config.yaml
model: "self-supervised image encoder"
dataset: "aerial photos of the United States (SatlasPretrain)"
train_examples: 203450
image_size: 32
crop_scale_min: 0.4
horizontal_flip: true
color_jitter: 0.6
method: "simclr"
arch: "vit"
norm: "layernorm"
norm_position: "pre"
activation: "quick_gelu"
mlp_ratio: 3
head_dim: 64
fused_qkv: true
bias: "all"
qk_norm: false
parallel_block: false
dropout: 0.05
inner_norm: false
patch_size: [2, 2]
layers: 10
width: 128
positions: "sincos"
pooling: "attention"
projector_hidden: 512
projector_out: 256
projector_hidden_layers: 2
temperature: 0.1
init: "kaiming_normal"
residual_init: "none"
optimizer: "normuon"
muon_scale: "match_rms_adamw"
lr: 0.0035
momentum: 0.95
nesterov: true
orthogonalizer: "newton_schulz_5"
adamw_lr_other_params: 0.0011
steps: 10000
batch_size: 256
epochs: 12.6
lr_schedule: "cosine"
final_lr_fraction: 0.05
warmup_steps: 500
weight_decay: 0.1
adamw_weight_decay_other_params: 0
Rows from block 2, named by matrix and row number. Rows with one number belong to one neuron. Each number is 50 + 15 x the weight over its row's rms, rounded and kept within 0 to 99. All counts start at 0. After the name is the row's rms in percent of the matrix's.
# fc1: MLP up (model.blocks.2.mlp.fc1.weight, 384x128), inputs 64-127
# fc2: MLP down (model.blocks.2.mlp.fc2.weight, 128x384, transposed), outputs 64-127
fc1.130 092:47 58 61 42 48 33 55 61 55 71 07 46 53 48 75 38 50 75 71 54 29 58 42 63 28 68 23 73 28 57 60 62 75 38 52 29 33 49 78 54 51 38 67 39 43 27 64 35 33 37 37 39 24 48 43 35 25 87 59 36 42 79 49 31
fc2.130 077:77 51 28 46 78 42 50 49 45 27 38 44 43 38 42 50 40 58 64 65 58 50 59 64 65 28 54 37 46 38 36 63 30 53 48 57 28 31 49 52 57 61 44 35 78 60 65 60 60 56 53 57 54 67 51 49 77 32 57 47 65 77 28 55
fc1.131 098:17 44 59 22 69 30 68 22 44 44 47 62 53 32 40 47 37 70 29 50 39 70 26 67 97 45 47 23 56 62 31 50 53 42 64 52 33 43 33 54 58 50 50 58 54 34 56 47 51 32 45 30 58 29 69 27 45 43 49 44 39 49 67 27
fc2.131 141:56 25 46 65 23 54 29 51 35 66 54 65 41 63 60 48 53 18 50 55 32 58 51 66 49 57 48 75 73 71 73 31 53 48 43 47 37 66 71 38 66 34 47 59 52 48 42 67 44 60 52 71 35 75 37 68 60 46 37 59 74 67 59 65
fc1.132 084:41 56 67 36 54 75 66 63 22 47 45 34 61 69 67 51 12 27 53 43 49 58 53 63 60 25 51 57 51 48 67 40 57 53 30 35 48 35 67 43 63 31 52 49 40 83 26 61 51 54 75 63 47 19 02 35 49 84 47 42 49 58 54 36
fc2.132 077:72 46 50 47 70 40 46 58 71 41 41 28 63 60 11 35 90 74 66 39 50 62 33 44 63 40 51 36 34 46 50 45 66 29 77 43 41 57 53 46 44 82 74 46 62 40 62 38 25 51 36 37 44 65 71 49 74 36 38 55 50 85 17 56
fc1.133 105:63 53 83 40 46 37 45 67 34 37 44 56 30 39 68 59 70 63 61 27 39 34 47 58 60 46 33 29 61 69 43 49 79 63 35 51 47 33 47 43 51 79 55 62 54 53 42 65 35 66 53 62 51 46 64 50 37 58 47 45 54 50 31 51
fc2.133 090:54 25 32 62 65 42 50 40 63 81 63 24 58 56 51 43 44 63 44 63 33 37 70 49 58 50 39 59 40 43 60 50 51 42 58 50 56 26 40 53 72 37 62 63 80 55 55 60 61 51 36 49 39 61 50 51 23 63 15 53 50 23 47 52
fc1.134 084:27 47 43 62 52 56 63 56 50 42 54 80 48 57 26 30 57 45 66 62 60 82 54 37 33 51 36 68 17 24 54 44 54 29 74 50 49 42 66 66 54 42 56 39 66 54 28 53 67 41 33 30 33 63 52 61 38 57 50 57 63 35 70 34
fc2.134 104:87 47 34 47 30 55 23 69 61 50 48 27 49 59 72 51 32 45 70 68 38 34 54 76 62 44 31 67 26 66 54 30 41 50 59 10 60 70 49 40 40 30 99 44 71 24 50 62 46 56 57 73 40 59 59 47 48 67 50 37 33 77 53 55
fc1.135 110:28 36 43 35 68 34 33 64 44 56 99 65 76 26 73 63 67 58 33 39 42 70 56 47 27 73 32 60 49 41 57 64 56 79 54 57 60 70 33 43 46 42 31 48 42 43 65 37 42 71 17 60 46 22 73 49 56 49 51 23 41 60 28 60
fc2.135 088:45 63 60 29 55 66 42 53 61 49 51 21 61 33 46 57 74 36 56 55 51 57 33 48 64 76 29 48 46 34 43 00 50 45 58 64 66 67 53 42 16 62 65 52 60 51 48 42 43 42 47 55 50 47 24 39 72 43 40 54 50 49 49 54
fc1.136 088:36 57 69 68 36 52 71 50 71 26 54 48 32 56 54 54 45 27 32 38 28 76 54 56 40 59 44 55 53 58 24 72 44 43 59 59 53 65 66 46 47 33 76 49 52 42 52 42 68 58 47 57 38 57 34 43 60 89 60 45 40 77 50 24
fc2.136 086:72 34 59 25 37 28 41 69 28 29 48 40 55 54 35 69 33 69 23 43 50 22 73 35 73 46 58 40 07 56 54 31 64 48 37 33 41 55 57 58 54 55 69 64 63 53 45 30 56 54 67 62 49 66 63 37 36 50 76 62 61 19 45 49
fc1.137 087:71 50 34 56 51 53 54 18 49 44 26 73 40 36 85 33 83 61 33 57 25 30 09 39 58 72 55 74 42 49 47 50 16 37 59 50 57 37 51 87 72 64 25 40 44 62 32 48 32 50 53 39 59 73 61 43 55 40 38 34 41 55 79 83
fc2.137 074:39 48 65 27 51 32 35 58 53 70 56 43 78 46 45 54 48 34 65 60 47 67 71 94 46 45 70 15 41 42 60 72 69 49 17 38 66 71 22 41 65 47 54 58 32 51 53 06 30 68 62 58 41 41 60 75 07 44 38 50 51 40 52 54
fc1.138 088:35 51 37 66 23 40 62 67 35 25 45 55 52 40 48 61 32 46 67 64 40 72 54 49 63 54 32 62 26 46 38 90 63 44 45 68 31 49 52 47 26 46 83 49 46 63 27 29 44 22 52 55 29 53 50 49 34 71 41 50 46 59 46 46
fc2.138 106:61 74 52 67 32 22 43 72 60 58 49 67 47 68 20 43 53 39 44 35 34 72 48 70 44 65 35 50 49 44 63 31 47 35 54 38 46 74 45 66 43 19 54 43 55 45 66 85 67 34 43 30 76 76 70 50 53 39 51 63 58 44 71 63
fc1.139 083:66 23 59 29 82 28 44 52 53 55 48 33 60 37 47 64 68 68 58 39 10 58 49 57 51 07 62 44 67 76 55 76 62 27 48 37 45 50 42 68 52 53 62 43 77 68 22 36 66 66 54 26 10 42 68 54 50 78 64 50 42 44 61 53
fc2.139 071:61 66 50 62 60 27 35 63 37 69 76 56 54 47 56 31 32 49 33 50 44 66 35 46 64 68 60 39 51 51 22 50 67 50 32 78 70 28 46 11 63 41 59 40 71 43 42 71 64 73 38 29 54 71 32 40 48 26 32 54 40 51 44 62
fc1.140 076:33 48 82 58 26 54 49 57 45 64 41 57 34 22 65 43 71 63 47 69 46 53 24 19 45 36 31 46 51 50 34 81 23 69 68 34 48 71 15 65 68 67 56 53 35 61 56 65 52 70 85 59 66 27 41 52 58 64 46 36 57 95 49 36
fc2.140 073:34 67 51 38 44 42 45 34 43 43 75 55 62 47 74 70 67 53 55 52 39 31 67 49 32 33 53 69 30 50 54 52 57 39 49 74 55 25 63 73 37 33 63 71 56 37 23 39 47 49 32 78 69 51 89 61 50 50 64 44 27 34 42 72
fc1.141 092:51 37 44 57 41 38 36 34 52 67 61 66 49 25 60 28 44 55 65 57 47 51 50 50 28 54 65 33 44 32 62 43 52 34 35 42 64 76 49 47 42 64 53 24 58 73 37 43 83 75 86 56 50 61 43 33 50 64 56 32 51 79 50 33
fc2.141 086:70 54 56 45 72 61 58 77 54 69 46 25 55 56 50 64 45 83 74 35 27 49 37 53 49 37 45 60 47 47 27 49 33 52 50 62 41 36 65 59 55 66 21 58 49 27 38 67 23 42 49 62 38 62 47 59 56 45 45 33 49 48 51 41
fc1.142 084:41 56 53 53 09 45 10 46 63 71 43 60 63 45 57 70 76 46 71 54 36 63 70 41 26 42 67 34 67 72 56 54 51 42 52 62 63 73 58 67 28 77 54 19 42 50 53 56 56 65 55 60 74 53 37 32 54 51 47 59 70 57 39 37
fc2.142 077:40 25 56 58 45 45 45 32 38 43 77 64 47 60 63 60 43 53 17 36 60 63 45 58 58 45 46 56 32 60 58 74 55 77 42 63 45 60 34 59 84 28 46 58 41 36 49 37 38 57 51 48 22 56 73 65 65 72 53 45 44 46 45 87
fc1.143 082:57 47 47 44 48 51 45 42 51 47 56 52 27 60 45 33 58 69 48 49 54 38 73 57 56 71 61 46 45 44 50 33 37 36 44 53 52 46 46 53 34 41 56 49 68 35 62 34 52 49 33 48 56 50 62 65 56 63 38 29 43 50 29 74
fc2.143 101:40 41 54 69 25 49 63 73 59 57 60 42 47 33 43 59 68 59 61 55 49 68 44 56 29 52 45 80 53 40 33 80 76 67 34 74 46 52 59 48 54 52 43 39 38 49 34 44 68 26 54 46 60 34 40 48 53 24 42 56 68 35 60 27
fc1.144 103:38 56 35 31 38 70 45 77 42 46 44 21 65 98 67 75 36 52 51 41 36 39 58 79 31 57 63 38 38 32 34 56 77 43 76 62 59 52 54 54 59 38 61 40 58 61 50 70 54 60 69 44 47 38 46 32 74 81 41 67 51 52 59 04
fc2.144 081:58 64 54 43 21 49 39 44 31 42 70 39 74 41 18 67 55 21 67 44 49 67 70 41 51 90 47 76 36 71 44 55 18 54 50 52 52 54 49 52 19 38 46 36 60 59 66 53 36 48 23 35 50 56 59 45 27 45 41 41 63 53 47 61
fc1.145 080:57 64 76 40 23 49 63 43 31 32 59 38 15 65 43 43 58 45 53 31 36 68 52 59 42 47 35 51 63 45 61 71 64 52 48 65 45 33 36 39 75 25 24 42 57 80 59 86 30 27 69 36 61 61 16 25 33 66 61 50 50 49 70 44
fc2.145 074:30 42 50 40 73 42 50 63 80 66 72 67 67 50 51 52 31 55 67 40 70 58 42 44 84 58 56 40 39 57 55 34 47 45 65 79 57 57 80 31 25 71 74 62 36 21 52 13 46 57 46 49 31 29 49 48 39 49 41 36 34 67 46 60
fc1.146 102:68 38 36 34 64 65 21 37 64 42 59 53 62 61 61 43 38 47 43 35 63 16 54 43 44 54 17 54 66 64 53 23 52 71 64 33 62 38 27 39 80 57 61 57 30 36 46 54 58 24 31 66 92 39 35 46 51 35 76 85 33 76 68 46
fc2.146 080:59 48 76 32 33 51 81 62 39 40 66 24 39 22 35 61 55 30 45 80 70 45 39 59 47 46 56 53 43 16 27 84 42 73 44 23 22 66 59 56 52 33 60 49 50 48 64 53 31 41 61 51 44 68 82 55 20 70 30 57 75 31 28 45
fc1.147 103:18 58 49 03 21 31 44 46 81 52 69 54 66 57 69 77 64 62 55 39 60 31 40 34 54 56 35 47 51 39 58 43 00 84 73 51 19 20 01 25 26 29 47 40 49 64 55 44 53 57 41 56 71 53 53 41 42 37 62 67 52 55 42 56
fc2.147 124:48 37 60 70 43 44 39 42 56 87 46 75 51 49 61 45 53 55 62 41 40 66 49 47 51 47 64 36 54 51 52 52 36 14 54 17 18 00 23 22 53 53 35 51 48 72 28 37 42 41 76 44 28 33 42 69 53 55 29 60 59 56 33 66
fc1.148 105:63 62 34 43 70 72 54 53 58 45 48 65 55 42 43 34 81 54 45 51 55 54 49 73 71 36 43 41 54 51 47 46 48 23 51 65 50 27 56 53 39 52 36 67 42 52 64 58 49 36 39 62 48 48 42 66 52 54 51 70 40 44 49 58
fc2.148 105:34 61 58 55 36 50 54 72 49 43 69 65 42 60 90 49 29 58 47 47 56 55 32 26 40 52 50 50 50 51 96 62 49 44 59 48 39 74 50 52 60 59 45 50 56 76 45 51 28 53 53 58 30 85 75 42 52 50 56 57 44 46 57 23
fc1.149 081:39 26 41 67 37 19 48 54 39 48 62 69 48 64 53 75 55 59 62 41 50 46 51 57 26 56 43 41 29 33 39 66 51 58 88 70 60 82 73 72 51 33 45 50 56 45 26 38 39 51 67 52 80 56 29 34 34 87 53 44 53 55 33 58
fc2.149 085:66 56 33 57 38 73 49 72 45 49 78 20 50 53 65 60 25 58 43 46 47 66 85 80 66 45 42 51 35 49 58 24 50 61 37 29 40 43 36 61 49 71 48 33 76 65 66 62 37 24 22 35 48 33 67 59 78 37 39 40 54 40 60 66
fc1.150 111:20 43 50 41 62 73 46 38 59 44 48 67 54 43 51 33 64 46 56 43 75 32 43 52 54 36 64 59 58 75 61 53 33 73 48 59 49 29 47 42 71 58 41 51 26 31 62 54 26 26 57 32 68 34 56 41 37 26 61 46 47 44 36 36
fc2.150 130:61 39 64 66 46 18 53 67 55 42 51 20 73 59 41 47 23 62 36 43 44 57 67 48 43 62 60 55 22 58 58 42 52 40 43 44 25 70 57 38 27 26 38 61 50 62 35 50 61 52 49 50 82 45 55 58 30 72 53 55 62 56 63 61
fc1.151 105:56 57 90 82 65 62 50 51 30 45 30 42 49 42 56 55 57 50 48 63 78 36 53 27 39 57 34 33 29 58 62 35 44 68 44 16 77 48 59 43 67 49 54 39 58 58 36 25 33 51 40 37 49 42 37 80 71 48 58 65 45 78 61 43
fc2.151 080:40 66 35 29 25 80 25 47 70 61 71 51 57 42 67 49 46 40 62 70 41 51 49 75 70 55 39 45 38 36 31 50 44 53 54 51 46 54 50 45 41 42 42 74 60 47 64 55 74 52 37 51 50 51 56 42 42 71 37 38 74 30 58 52
fc1.152 112:55 37 55 35 36 61 36 24 21 55 45 43 47 39 63 50 50 55 39 47 44 64 45 59 43 58 51 66 39 56 49 43 25 59 66 34 43 47 46 42 28 56 67 53 58 88 36 46 40 60 48 39 83 45 61 29 54 31 51 73 66 86 65 50
fc2.152 078:42 42 25 63 76 29 60 55 71 52 58 68 46 74 57 46 43 56 58 35 38 71 40 66 52 49 60 48 81 48 43 53 56 56 39 86 56 36 44 77 66 45 39 58 17 16 51 42 42 56 53 62 32 45 44 62 23 54 47 19 52 18 43 52
fc1.153 099:55 52 29 35 39 40 45 54 29 55 68 64 73 53 51 50 49 52 56 21 41 76 59 48 64 49 58 06 30 51 18 29 48 52 62 63 35 41 57 45 41 40 59 61 36 56 56 64 47 29 50 35 60 28 57 56 36 44 32 53 63 38 59 44
fc2.153 111:59 29 55 73 24 38 67 50 53 67 33 40 55 41 50 61 32 72 65 73 58 45 69 48 44 86 13 79 39 64 71 53 54 60 52 41 39 60 42 41 31 24 55 55 52 59 72 60 60 50 36 48 49 48 54 63 54 74 73 69 49 78 36 63
fc1.154 075:47 45 60 47 64 45 52 60 53 52 49 50 28 76 31 54 53 51 68 26 65 28 65 30 63 21 24 56 56 66 67 56 57 54 57 56 62 40 69 55 67 26 40 32 79 51 45 46 32 24 63 24 55 40 71 51 47 17 68 63 93 43 29 34
fc2.154 079:55 40 50 41 53 40 53 63 48 34 33 57 60 54 45 82 44 78 31 65 35 37 22 72 58 92 67 37 42 32 51 50 47 54 48 51 54 69 52 50 46 65 47 67 21 39 59 38 24 40 42 45 51 79 29 49 38 82 48 63 12 60 47 46
fc1.155 095:56 36 49 45 42 41 82 32 39 44 27 62 51 23 57 60 51 36 40 38 74 68 48 33 69 64 37 36 62 65 55 66 61 45 27 30 48 79 45 37 46 45 40 42 48 60 53 35 55 61 65 63 54 54 11 36 42 67 54 64 70 60 68 39
fc2.155 100:32 41 42 47 32 31 17 47 32 41 53 56 32 61 46 67 41 47 29 50 39 34 46 88 29 59 74 70 83 71 56 64 59 50 74 39 61 31 48 59 60 61 49 71 58 31 65 69 59 66 44 40 61 50 83 61 64 33 61 40 53 34 48 49
fc1.156 076:36 60 52 68 58 41 37 51 40 61 45 59 27 36 47 57 58 61 49 43 44 47 11 29 29 72 45 42 53 62 44 73 51 51 48 53 34 68 36 51 28 68 39 21 63 72 30 60 56 56 69 72 75 24 63 56 48 45 59 43 47 52 59 65
fc2.156 074:55 44 65 47 41 56 55 44 65 40 48 44 78 53 63 48 49 38 37 65 53 53 73 67 55 37 49 64 13 56 64 41 56 73 54 55 47 45 72 73 66 23 50 72 40 23 43 28 18 80 62 70 33 34 42 54 66 37 62 72 54 36 58 66
fc1.157 123:52 03 51 50 13 00 22 48 50 38 60 36 70 43 50 65 41 52 53 45 51 27 62 58 40 34 37 46 45 44 56 44 47 99 37 85 99 53 58 27 47 45 46 67 46 47 41 61 51 62 44 60 65 33 45 26 50 52 54 64 52 48 56 71
fc2.157 125:42 57 56 79 64 33 38 38 40 55 66 58 50 60 64 42 55 42 70 55 41 52 65 36 51 73 67 67 50 62 61 35 54 03 57 72 82 57 19 56 34 54 31 29 51 41 24 57 48 38 62 22 32 40 63 71 73 60 48 70 64 40 34 37
fc1.158 094:25 51 41 66 29 50 63 27 31 47 50 56 53 40 74 46 45 47 57 57 22 67 64 64 35 59 48 64 53 42 18 52 38 52 46 28 41 56 42 72 55 53 52 32 59 58 39 53 41 52 43 74 58 48 73 66 54 32 49 24 63 63 79 61
fc2.158 102:60 51 65 41 47 43 45 37 64 65 42 41 50 67 51 55 46 59 52 48 48 64 44 50 72 84 69 32 36 31 58 58 63 21 44 64 64 58 52 15 59 40 62 65 21 61 61 56 60 18 14 29 40 62 07 72 61 50 43 74 55 42 63 44
fc1.159 120:29 67 68 54 35 52 44 27 55 46 44 46 52 56 69 63 41 67 57 66 38 42 61 84 39 40 66 47 53 36 64 28 30 25 72 87 63 39 48 42 44 55 64 48 55 49 31 21 92 45 29 33 39 56 77 70 53 57 52 61 72 30 59 45
fc2.159 054:43 48 46 32 54 70 48 35 61 41 54 33 63 34 36 61 47 43 57 72 66 49 45 41 76 75 47 40 36 28 21 16 54 54 49 25 63 31 45 72 55 70 45 36 45 49 48 26 56 35 43 37 47 70 57 48 71 44 38 54 46 40 34 39
fc1.160 110:45 40 57 69 25 62 57 63 30 20 42 52 39 73 56 70 25 32 60 56 66 69 69 56 45 66 32 84 41 19 52 67 57 45 77 50 42 68 49 53 68 22 50 54 44 49 36 44 57 47 40 34 41 61 53 43 63 65 25 34 52 76 65 47
fc2.160 165:27 43 42 63 72 30 22 48 45 74 49 56 71 48 62 45 59 30 60 53 66 36 49 38 59 46 60 32 76 65 64 34 59 65 46 39 44 47 41 46 52 48 50 44 52 69 33 61 26 62 74 62 70 38 33 61 32 43 59 83 45 23 23 48
fc1.161 090:70 47 46 48 37 63 31 26 28 57 50 53 60 47 72 36 54 62 65 51 64 56 51 27 08 45 70 42 30 45 38 79 61 59 45 46 45 59 14 49 42 60 36 63 23 56 39 32 68 69 61 60 70 29 72 79 62 44 75 49 72 48 71 42
fc2.161 099:41 42 51 15 54 34 35 34 66 64 58 46 45 63 38 71 42 58 51 36 38 53 51 54 50 63 72 34 67 67 60 47 51 39 52 63 60 50 46 36 51 40 50 56 52 47 65 79 32 14 44 32 31 62 10 51 38 65 37 74 56 43 60 57
fc1.162 080:66 46 53 81 33 41 52 32 61 22 61 51 56 65 66 19 64 72 47 63 41 53 32 71 56 44 42 76 39 65 54 66 46 67 71 62 44 44 59 57 73 16 63 34 68 74 23 61 26 49 72 57 43 54 41 45 79 66 40 56 43 43 36 81
fc2.162 087:56 59 50 56 64 50 61 63 45 65 59 29 46 57 48 57 25 47 45 67 39 74 49 61 61 51 49 47 23 26 60 39 49 55 74 49 54 45 72 15 32 73 47 19 51 43 68 39 58 71 18 34 69 55 67 58 32 18 57 36 77 70 61 54
fc1.163 076:66 55 66 44 26 62 27 32 57 82 39 90 26 46 71 52 69 75 23 42 35 69 55 33 47 74 51 64 41 44 57 61 61 51 59 31 44 35 60 68 60 75 29 41 49 51 35 63 71 73 46 45 75 42 49 68 66 59 44 53 48 55 68 35
fc2.163 074:40 43 61 50 74 37 64 60 40 29 83 57 66 60 63 72 49 52 73 56 61 29 38 38 27 45 46 49 49 54 40 63 44 68 66 62 51 54 40 35 65 51 71 73 23 28 44 52 50 44 76 61 57 41 86 34 38 41 54 45 65 45 49 71
fc1.164 111:40 27 52 52 48 67 74 24 51 35 64 72 42 39 49 40 56 28 68 30 38 64 38 64 72 43 58 30 55 43 56 89 58 62 52 38 45 74 51 28 57 38 66 47 50 54 59 30 70 43 50 34 56 60 49 54 48 49 62 72 81 37 64 32
fc2.164 155:36 37 48 32 52 41 34 78 31 50 30 32 49 29 56 67 49 57 20 71 41 51 51 44 03 55 44 70 60 81 40 48 53 42 64 67 62 15 41 75 55 41 42 69 26 36 76 65 41 42 76 45 51 48 57 43 34 45 64 39 41 44 21 37
fc1.165 102:72 53 58 67 53 37 63 54 46 48 68 67 61 56 48 55 42 85 55 27 47 75 42 64 71 47 28 33 58 35 46 38 39 46 24 51 36 47 93 48 38 65 49 33 40 52 67 55 52 57 70 37 54 64 50 69 54 36 03 36 46 48 41 66
fc2.165 091:43 38 51 44 52 58 48 16 27 44 47 28 57 57 35 41 71 79 66 60 34 48 38 45 57 67 58 58 60 73 50 81 57 44 76 46 49 51 31 54 22 44 73 37 40 47 77 49 40 51 30 65 51 48 56 42 53 38 61 65 58 66 38 57
fc1.166 100:40 43 61 82 50 70 72 39 40 30 42 64 57 36 45 40 54 48 29 35 45 62 29 42 62 46 62 27 66 67 67 44 44 45 19 58 22 68 50 41 47 31 29 58 47 43 40 50 81 43 64 70 40 41 53 55 49 59 35 89 57 52 58 43
fc2.166 117:63 41 44 40 54 68 00 87 45 62 73 49 76 59 62 57 58 42 69 37 63 44 40 07 43 53 57 51 48 51 39 66 41 77 38 55 38 59 55 38 52 34 41 49 66 44 55 60 38 47 49 43 64 18 35 53 34 48 45 61 45 63 27 47
fc1.167 114:39 45 54 38 61 41 36 41 74 51 90 49 43 36 59 69 73 49 38 41 49 71 47 36 49 40 53 69 23 51 64 37 51 39 31 62 76 54 49 34 38 50 28 51 31 15 38 58 82 56 29 49 59 37 48 41 56 70 42 62 45 24 50 44
fc2.167 094:34 56 55 53 50 71 51 48 66 47 60 37 61 47 59 51 56 50 31 63 76 40 34 67 57 77 16 32 36 32 54 17 64 56 44 50 69 53 48 64 44 46 80 67 70 50 70 54 03 49 75 42 52 35 30 48 68 46 31 46 69 40 59 31
fc1.168 098:49 66 57 41 58 32 45 54 63 36 20 55 67 52 51 58 40 59 55 60 66 58 46 53 32 41 53 64 33 55 57 56 50 48 51 44 57 45 76 41 67 36 39 41 55 42 67 26 44 62 17 08 78 30 40 44 62 59 64 26 68 54 55 86
fc2.168 115:33 51 52 47 58 66 37 64 46 76 65 46 70 33 88 55 56 65 57 49 56 39 62 24 73 29 65 37 54 49 43 65 42 47 38 50 28 48 41 35 42 46 55 80 23 58 68 51 51 40 45 38 49 32 34 53 33 31 40 78 23 22 56 33
fc1.169 112:28 40 25 03 37 15 43 39 22 38 56 37 63 20 34 37 67 64 45 46 56 54 63 51 48 42 49 56 55 68 52 51 99 66 99 66 60 68 71 62 61 43 53 36 43 44 52 65 56 55 47 45 74 78 55 41 54 58 48 23 09 63 61 40
fc2.169 116:61 73 39 82 52 77 36 33 28 68 39 70 59 80 47 34 32 86 50 64 39 56 72 57 47 58 27 33 67 39 78 54 42 41 66 57 65 31 63 33 38 72 45 52 39 70 31 42 50 56 54 34 36 68 33 45 70 65 58 75 86 37 67 46
fc1.170 111:58 46 55 76 87 79 51 13 46 49 38 45 51 64 37 57 49 33 75 47 47 27 30 51 48 66 41 45 58 54 44 32 72 04 42 25 59 59 35 68 47 76 59 46 40 38 44 49 54 17 62 58 53 71 65 38 37 61 43 72 34 58 52 65
fc2.170 086:31 53 48 53 59 46 57 88 61 48 47 50 42 33 66 45 77 60 45 39 40 62 80 45 49 34 53 53 31 52 50 53 44 63 50 54 25 89 77 58 68 25 50 65 42 65 52 74 54 66 54 46 48 02 54 53 74 33 60 13 48 55 44 36
fc1.171 092:66 48 37 62 32 54 58 45 40 35 51 61 58 44 70 61 53 37 60 63 60 43 73 24 44 54 50 49 38 42 63 56 35 47 62 42 41 68 47 37 41 60 63 75 67 49 59 42 66 34 72 41 41 36 44 66 54 67 58 45 57 24 43 32
fc2.171 121:19 47 52 45 35 72 61 50 54 41 51 47 40 46 41 54 33 44 12 57 39 60 64 67 65 60 35 74 55 62 40 79 72 44 61 30 50 25 36 91 19 43 70 44 48 32 59 74 53 67 32 53 69 52 47 35 38 56 66 66 60 58 57 53
fc1.172 083:50 82 41 48 58 93 58 53 42 60 75 42 54 49 44 48 59 80 60 71 47 28 58 33 64 42 34 24 58 45 37 63 47 58 71 24 29 41 32 73 54 41 26 51 63 62 48 48 44 75 54 51 61 38 64 72 48 48 79 57 61 60 57 44
fc2.172 077:51 34 30 47 44 54 27 31 53 51 49 52 53 45 40 67 54 54 50 46 53 45 56 43 59 27 58 66 01 58 17 48 37 64 48 75 33 50 50 52 35 72 48 64 57 41 54 51 57 21 36 72 64 80 55 50 76 34 20 47 75 64 72 57
fc1.173 124:49 51 53 51 49 67 25 63 42 56 26 51 67 55 42 66 51 62 37 54 52 43 45 62 60 41 53 58 54 40 30 47 51 63 47 66 33 48 44 51 46 54 39 62 44 62 42 45 84 53 37 36 40 31 28 52 64 38 67 42 61 48 40 40
fc2.173 099:29 40 42 53 59 48 73 31 61 23 56 50 20 58 71 50 54 51 70 43 51 61 40 49 17 60 47 33 41 67 78 51 68 45 66 39 67 36 52 83 38 40 70 39 63 38 40 45 38 50 72 38 42 63 56 51 32 67 37 55 35 71 44 49
fc1.174 132:61 63 66 41 34 22 51 28 50 82 62 57 51 48 48 47 43 56 63 14 41 35 49 70 40 32 70 41 34 20 61 61 37 29 67 68 57 46 55 53 59 38 66 51 56 17 42 42 84 28 70 29 55 48 69 06 62 45 69 58 54 37 48 54
fc2.174 048:57 50 46 41 60 60 36 35 60 74 54 46 56 49 08 51 18 36 86 45 65 48 57 44 67 53 49 21 62 25 33 51 46 61 55 29 43 58 38 55 60 43 49 47 58 36 51 19 60 27 56 38 71 65 81 33 31 51 37 58 60 43 50 47
fc1.175 137:56 49 51 56 45 51 65 40 37 57 45 49 42 49 35 54 52 62 58 72 42 35 51 31 45 69 51 46 49 44 64 44 56 43 35 52 86 64 43 31 45 22 22 32 58 45 32 50 25 36 52 60 47 62 58 64 29 65 39 67 53 44 79 34
fc2.175 117:61 45 43 38 35 68 34 47 48 49 53 39 50 31 44 36 58 72 50 60 47 40 54 27 60 75 33 61 44 53 34 67 31 61 40 37 34 69 29 52 42 79 40 65 48 44 74 68 42 55 39 40 40 71 39 59 51 62 43 58 83 50 44 47
fc1.176 099:40 28 63 77 35 32 50 36 61 78 63 42 22 43 63 39 46 47 40 44 40 52 44 79 39 50 54 55 45 29 25 60 40 48 41 77 64 66 54 47 62 68 49 47 77 36 51 26 73 63 73 59 50 57 63 23 56 35 31 54 59 60 43 30
fc2.176 092:42 37 74 32 60 66 66 42 42 64 52 53 65 25 26 74 70 64 88 46 50 56 45 43 61 37 26 50 68 67 53 24 48 55 41 61 44 68 59 60 39 37 51 46 15 56 56 66 28 53 45 60 44 49 50 85 48 56 66 39 42 63 45 63
fc1.177 109:56 67 46 51 58 63 55 55 47 55 33 33 68 48 96 58 50 17 45 45 35 50 49 57 47 40 28 84 61 58 52 68 54 74 65 46 56 40 53 41 73 50 29 21 40 71 27 63 48 57 55 51 53 71 62 28 28 49 57 43 51 23 47 49
fc2.177 093:40 43 50 34 46 51 52 50 43 33 45 64 60 81 19 39 34 80 56 55 33 50 67 45 37 70 63 91 52 58 64 44 51 47 44 69 38 45 64 49 42 70 62 51 43 25 35 32 32 66 37 55 54 37 36 53 52 39 49 27 45 76 51 44
fc1.178 085:33 42 67 40 46 55 36 30 36 51 56 55 50 38 68 53 81 65 49 66 14 33 54 53 17 11 47 24 48 63 32 53 52 52 65 44 28 55 54 65 49 44 29 48 48 46 25 45 73 75 66 64 75 40 61 61 59 64 59 44 60 38 48 52
fc2.178 083:58 71 58 25 65 41 19 43 42 62 42 53 77 61 47 50 23 50 42 41 41 66 43 44 68 97 62 63 67 37 67 54 52 38 37 68 48 66 40 29 57 43 48 69 28 20 51 61 43 55 23 60 52 59 42 56 28 63 39 58 53 35 68 59
fc1.179 136:49 42 44 40 42 29 66 73 71 55 50 20 26 32 84 59 38 29 29 26 89 54 67 41 62 59 33 52 62 55 35 86 52 49 59 45 44 49 55 69 46 59 39 43 48 53 39 28 39 45 51 78 47 41 27 62 26 62 67 49 31 21 46 70
fc2.179 132:53 51 50 62 53 67 21 33 21 43 21 72 66 58 39 74 49 19 43 68 36 69 55 62 48 36 61 65 73 55 73 45 51 40 70 44 42 45 28 56 74 40 59 46 76 51 73 43 60 57 61 49 55 52 76 45 78 44 61 37 46 54 25 47
fc1.180 082:38 73 28 58 46 45 30 61 81 60 35 34 38 92 49 57 69 66 56 46 35 66 44 50 65 58 34 32 47 19 83 73 44 18 56 36 40 51 73 46 37 36 80 49 54 55 70 46 67 25 47 31 23 44 55 33 42 56 62 49 46 57 43 60
fc2.180 070:44 45 42 33 43 43 45 50 39 33 44 50 47 14 50 67 48 26 60 45 80 56 60 55 60 72 44 60 82 59 34 60 62 53 54 61 40 77 21 32 62 50 35 51 38 56 52 73 55 50 39 56 51 53 40 55 78 18 53 65 60 54 43 76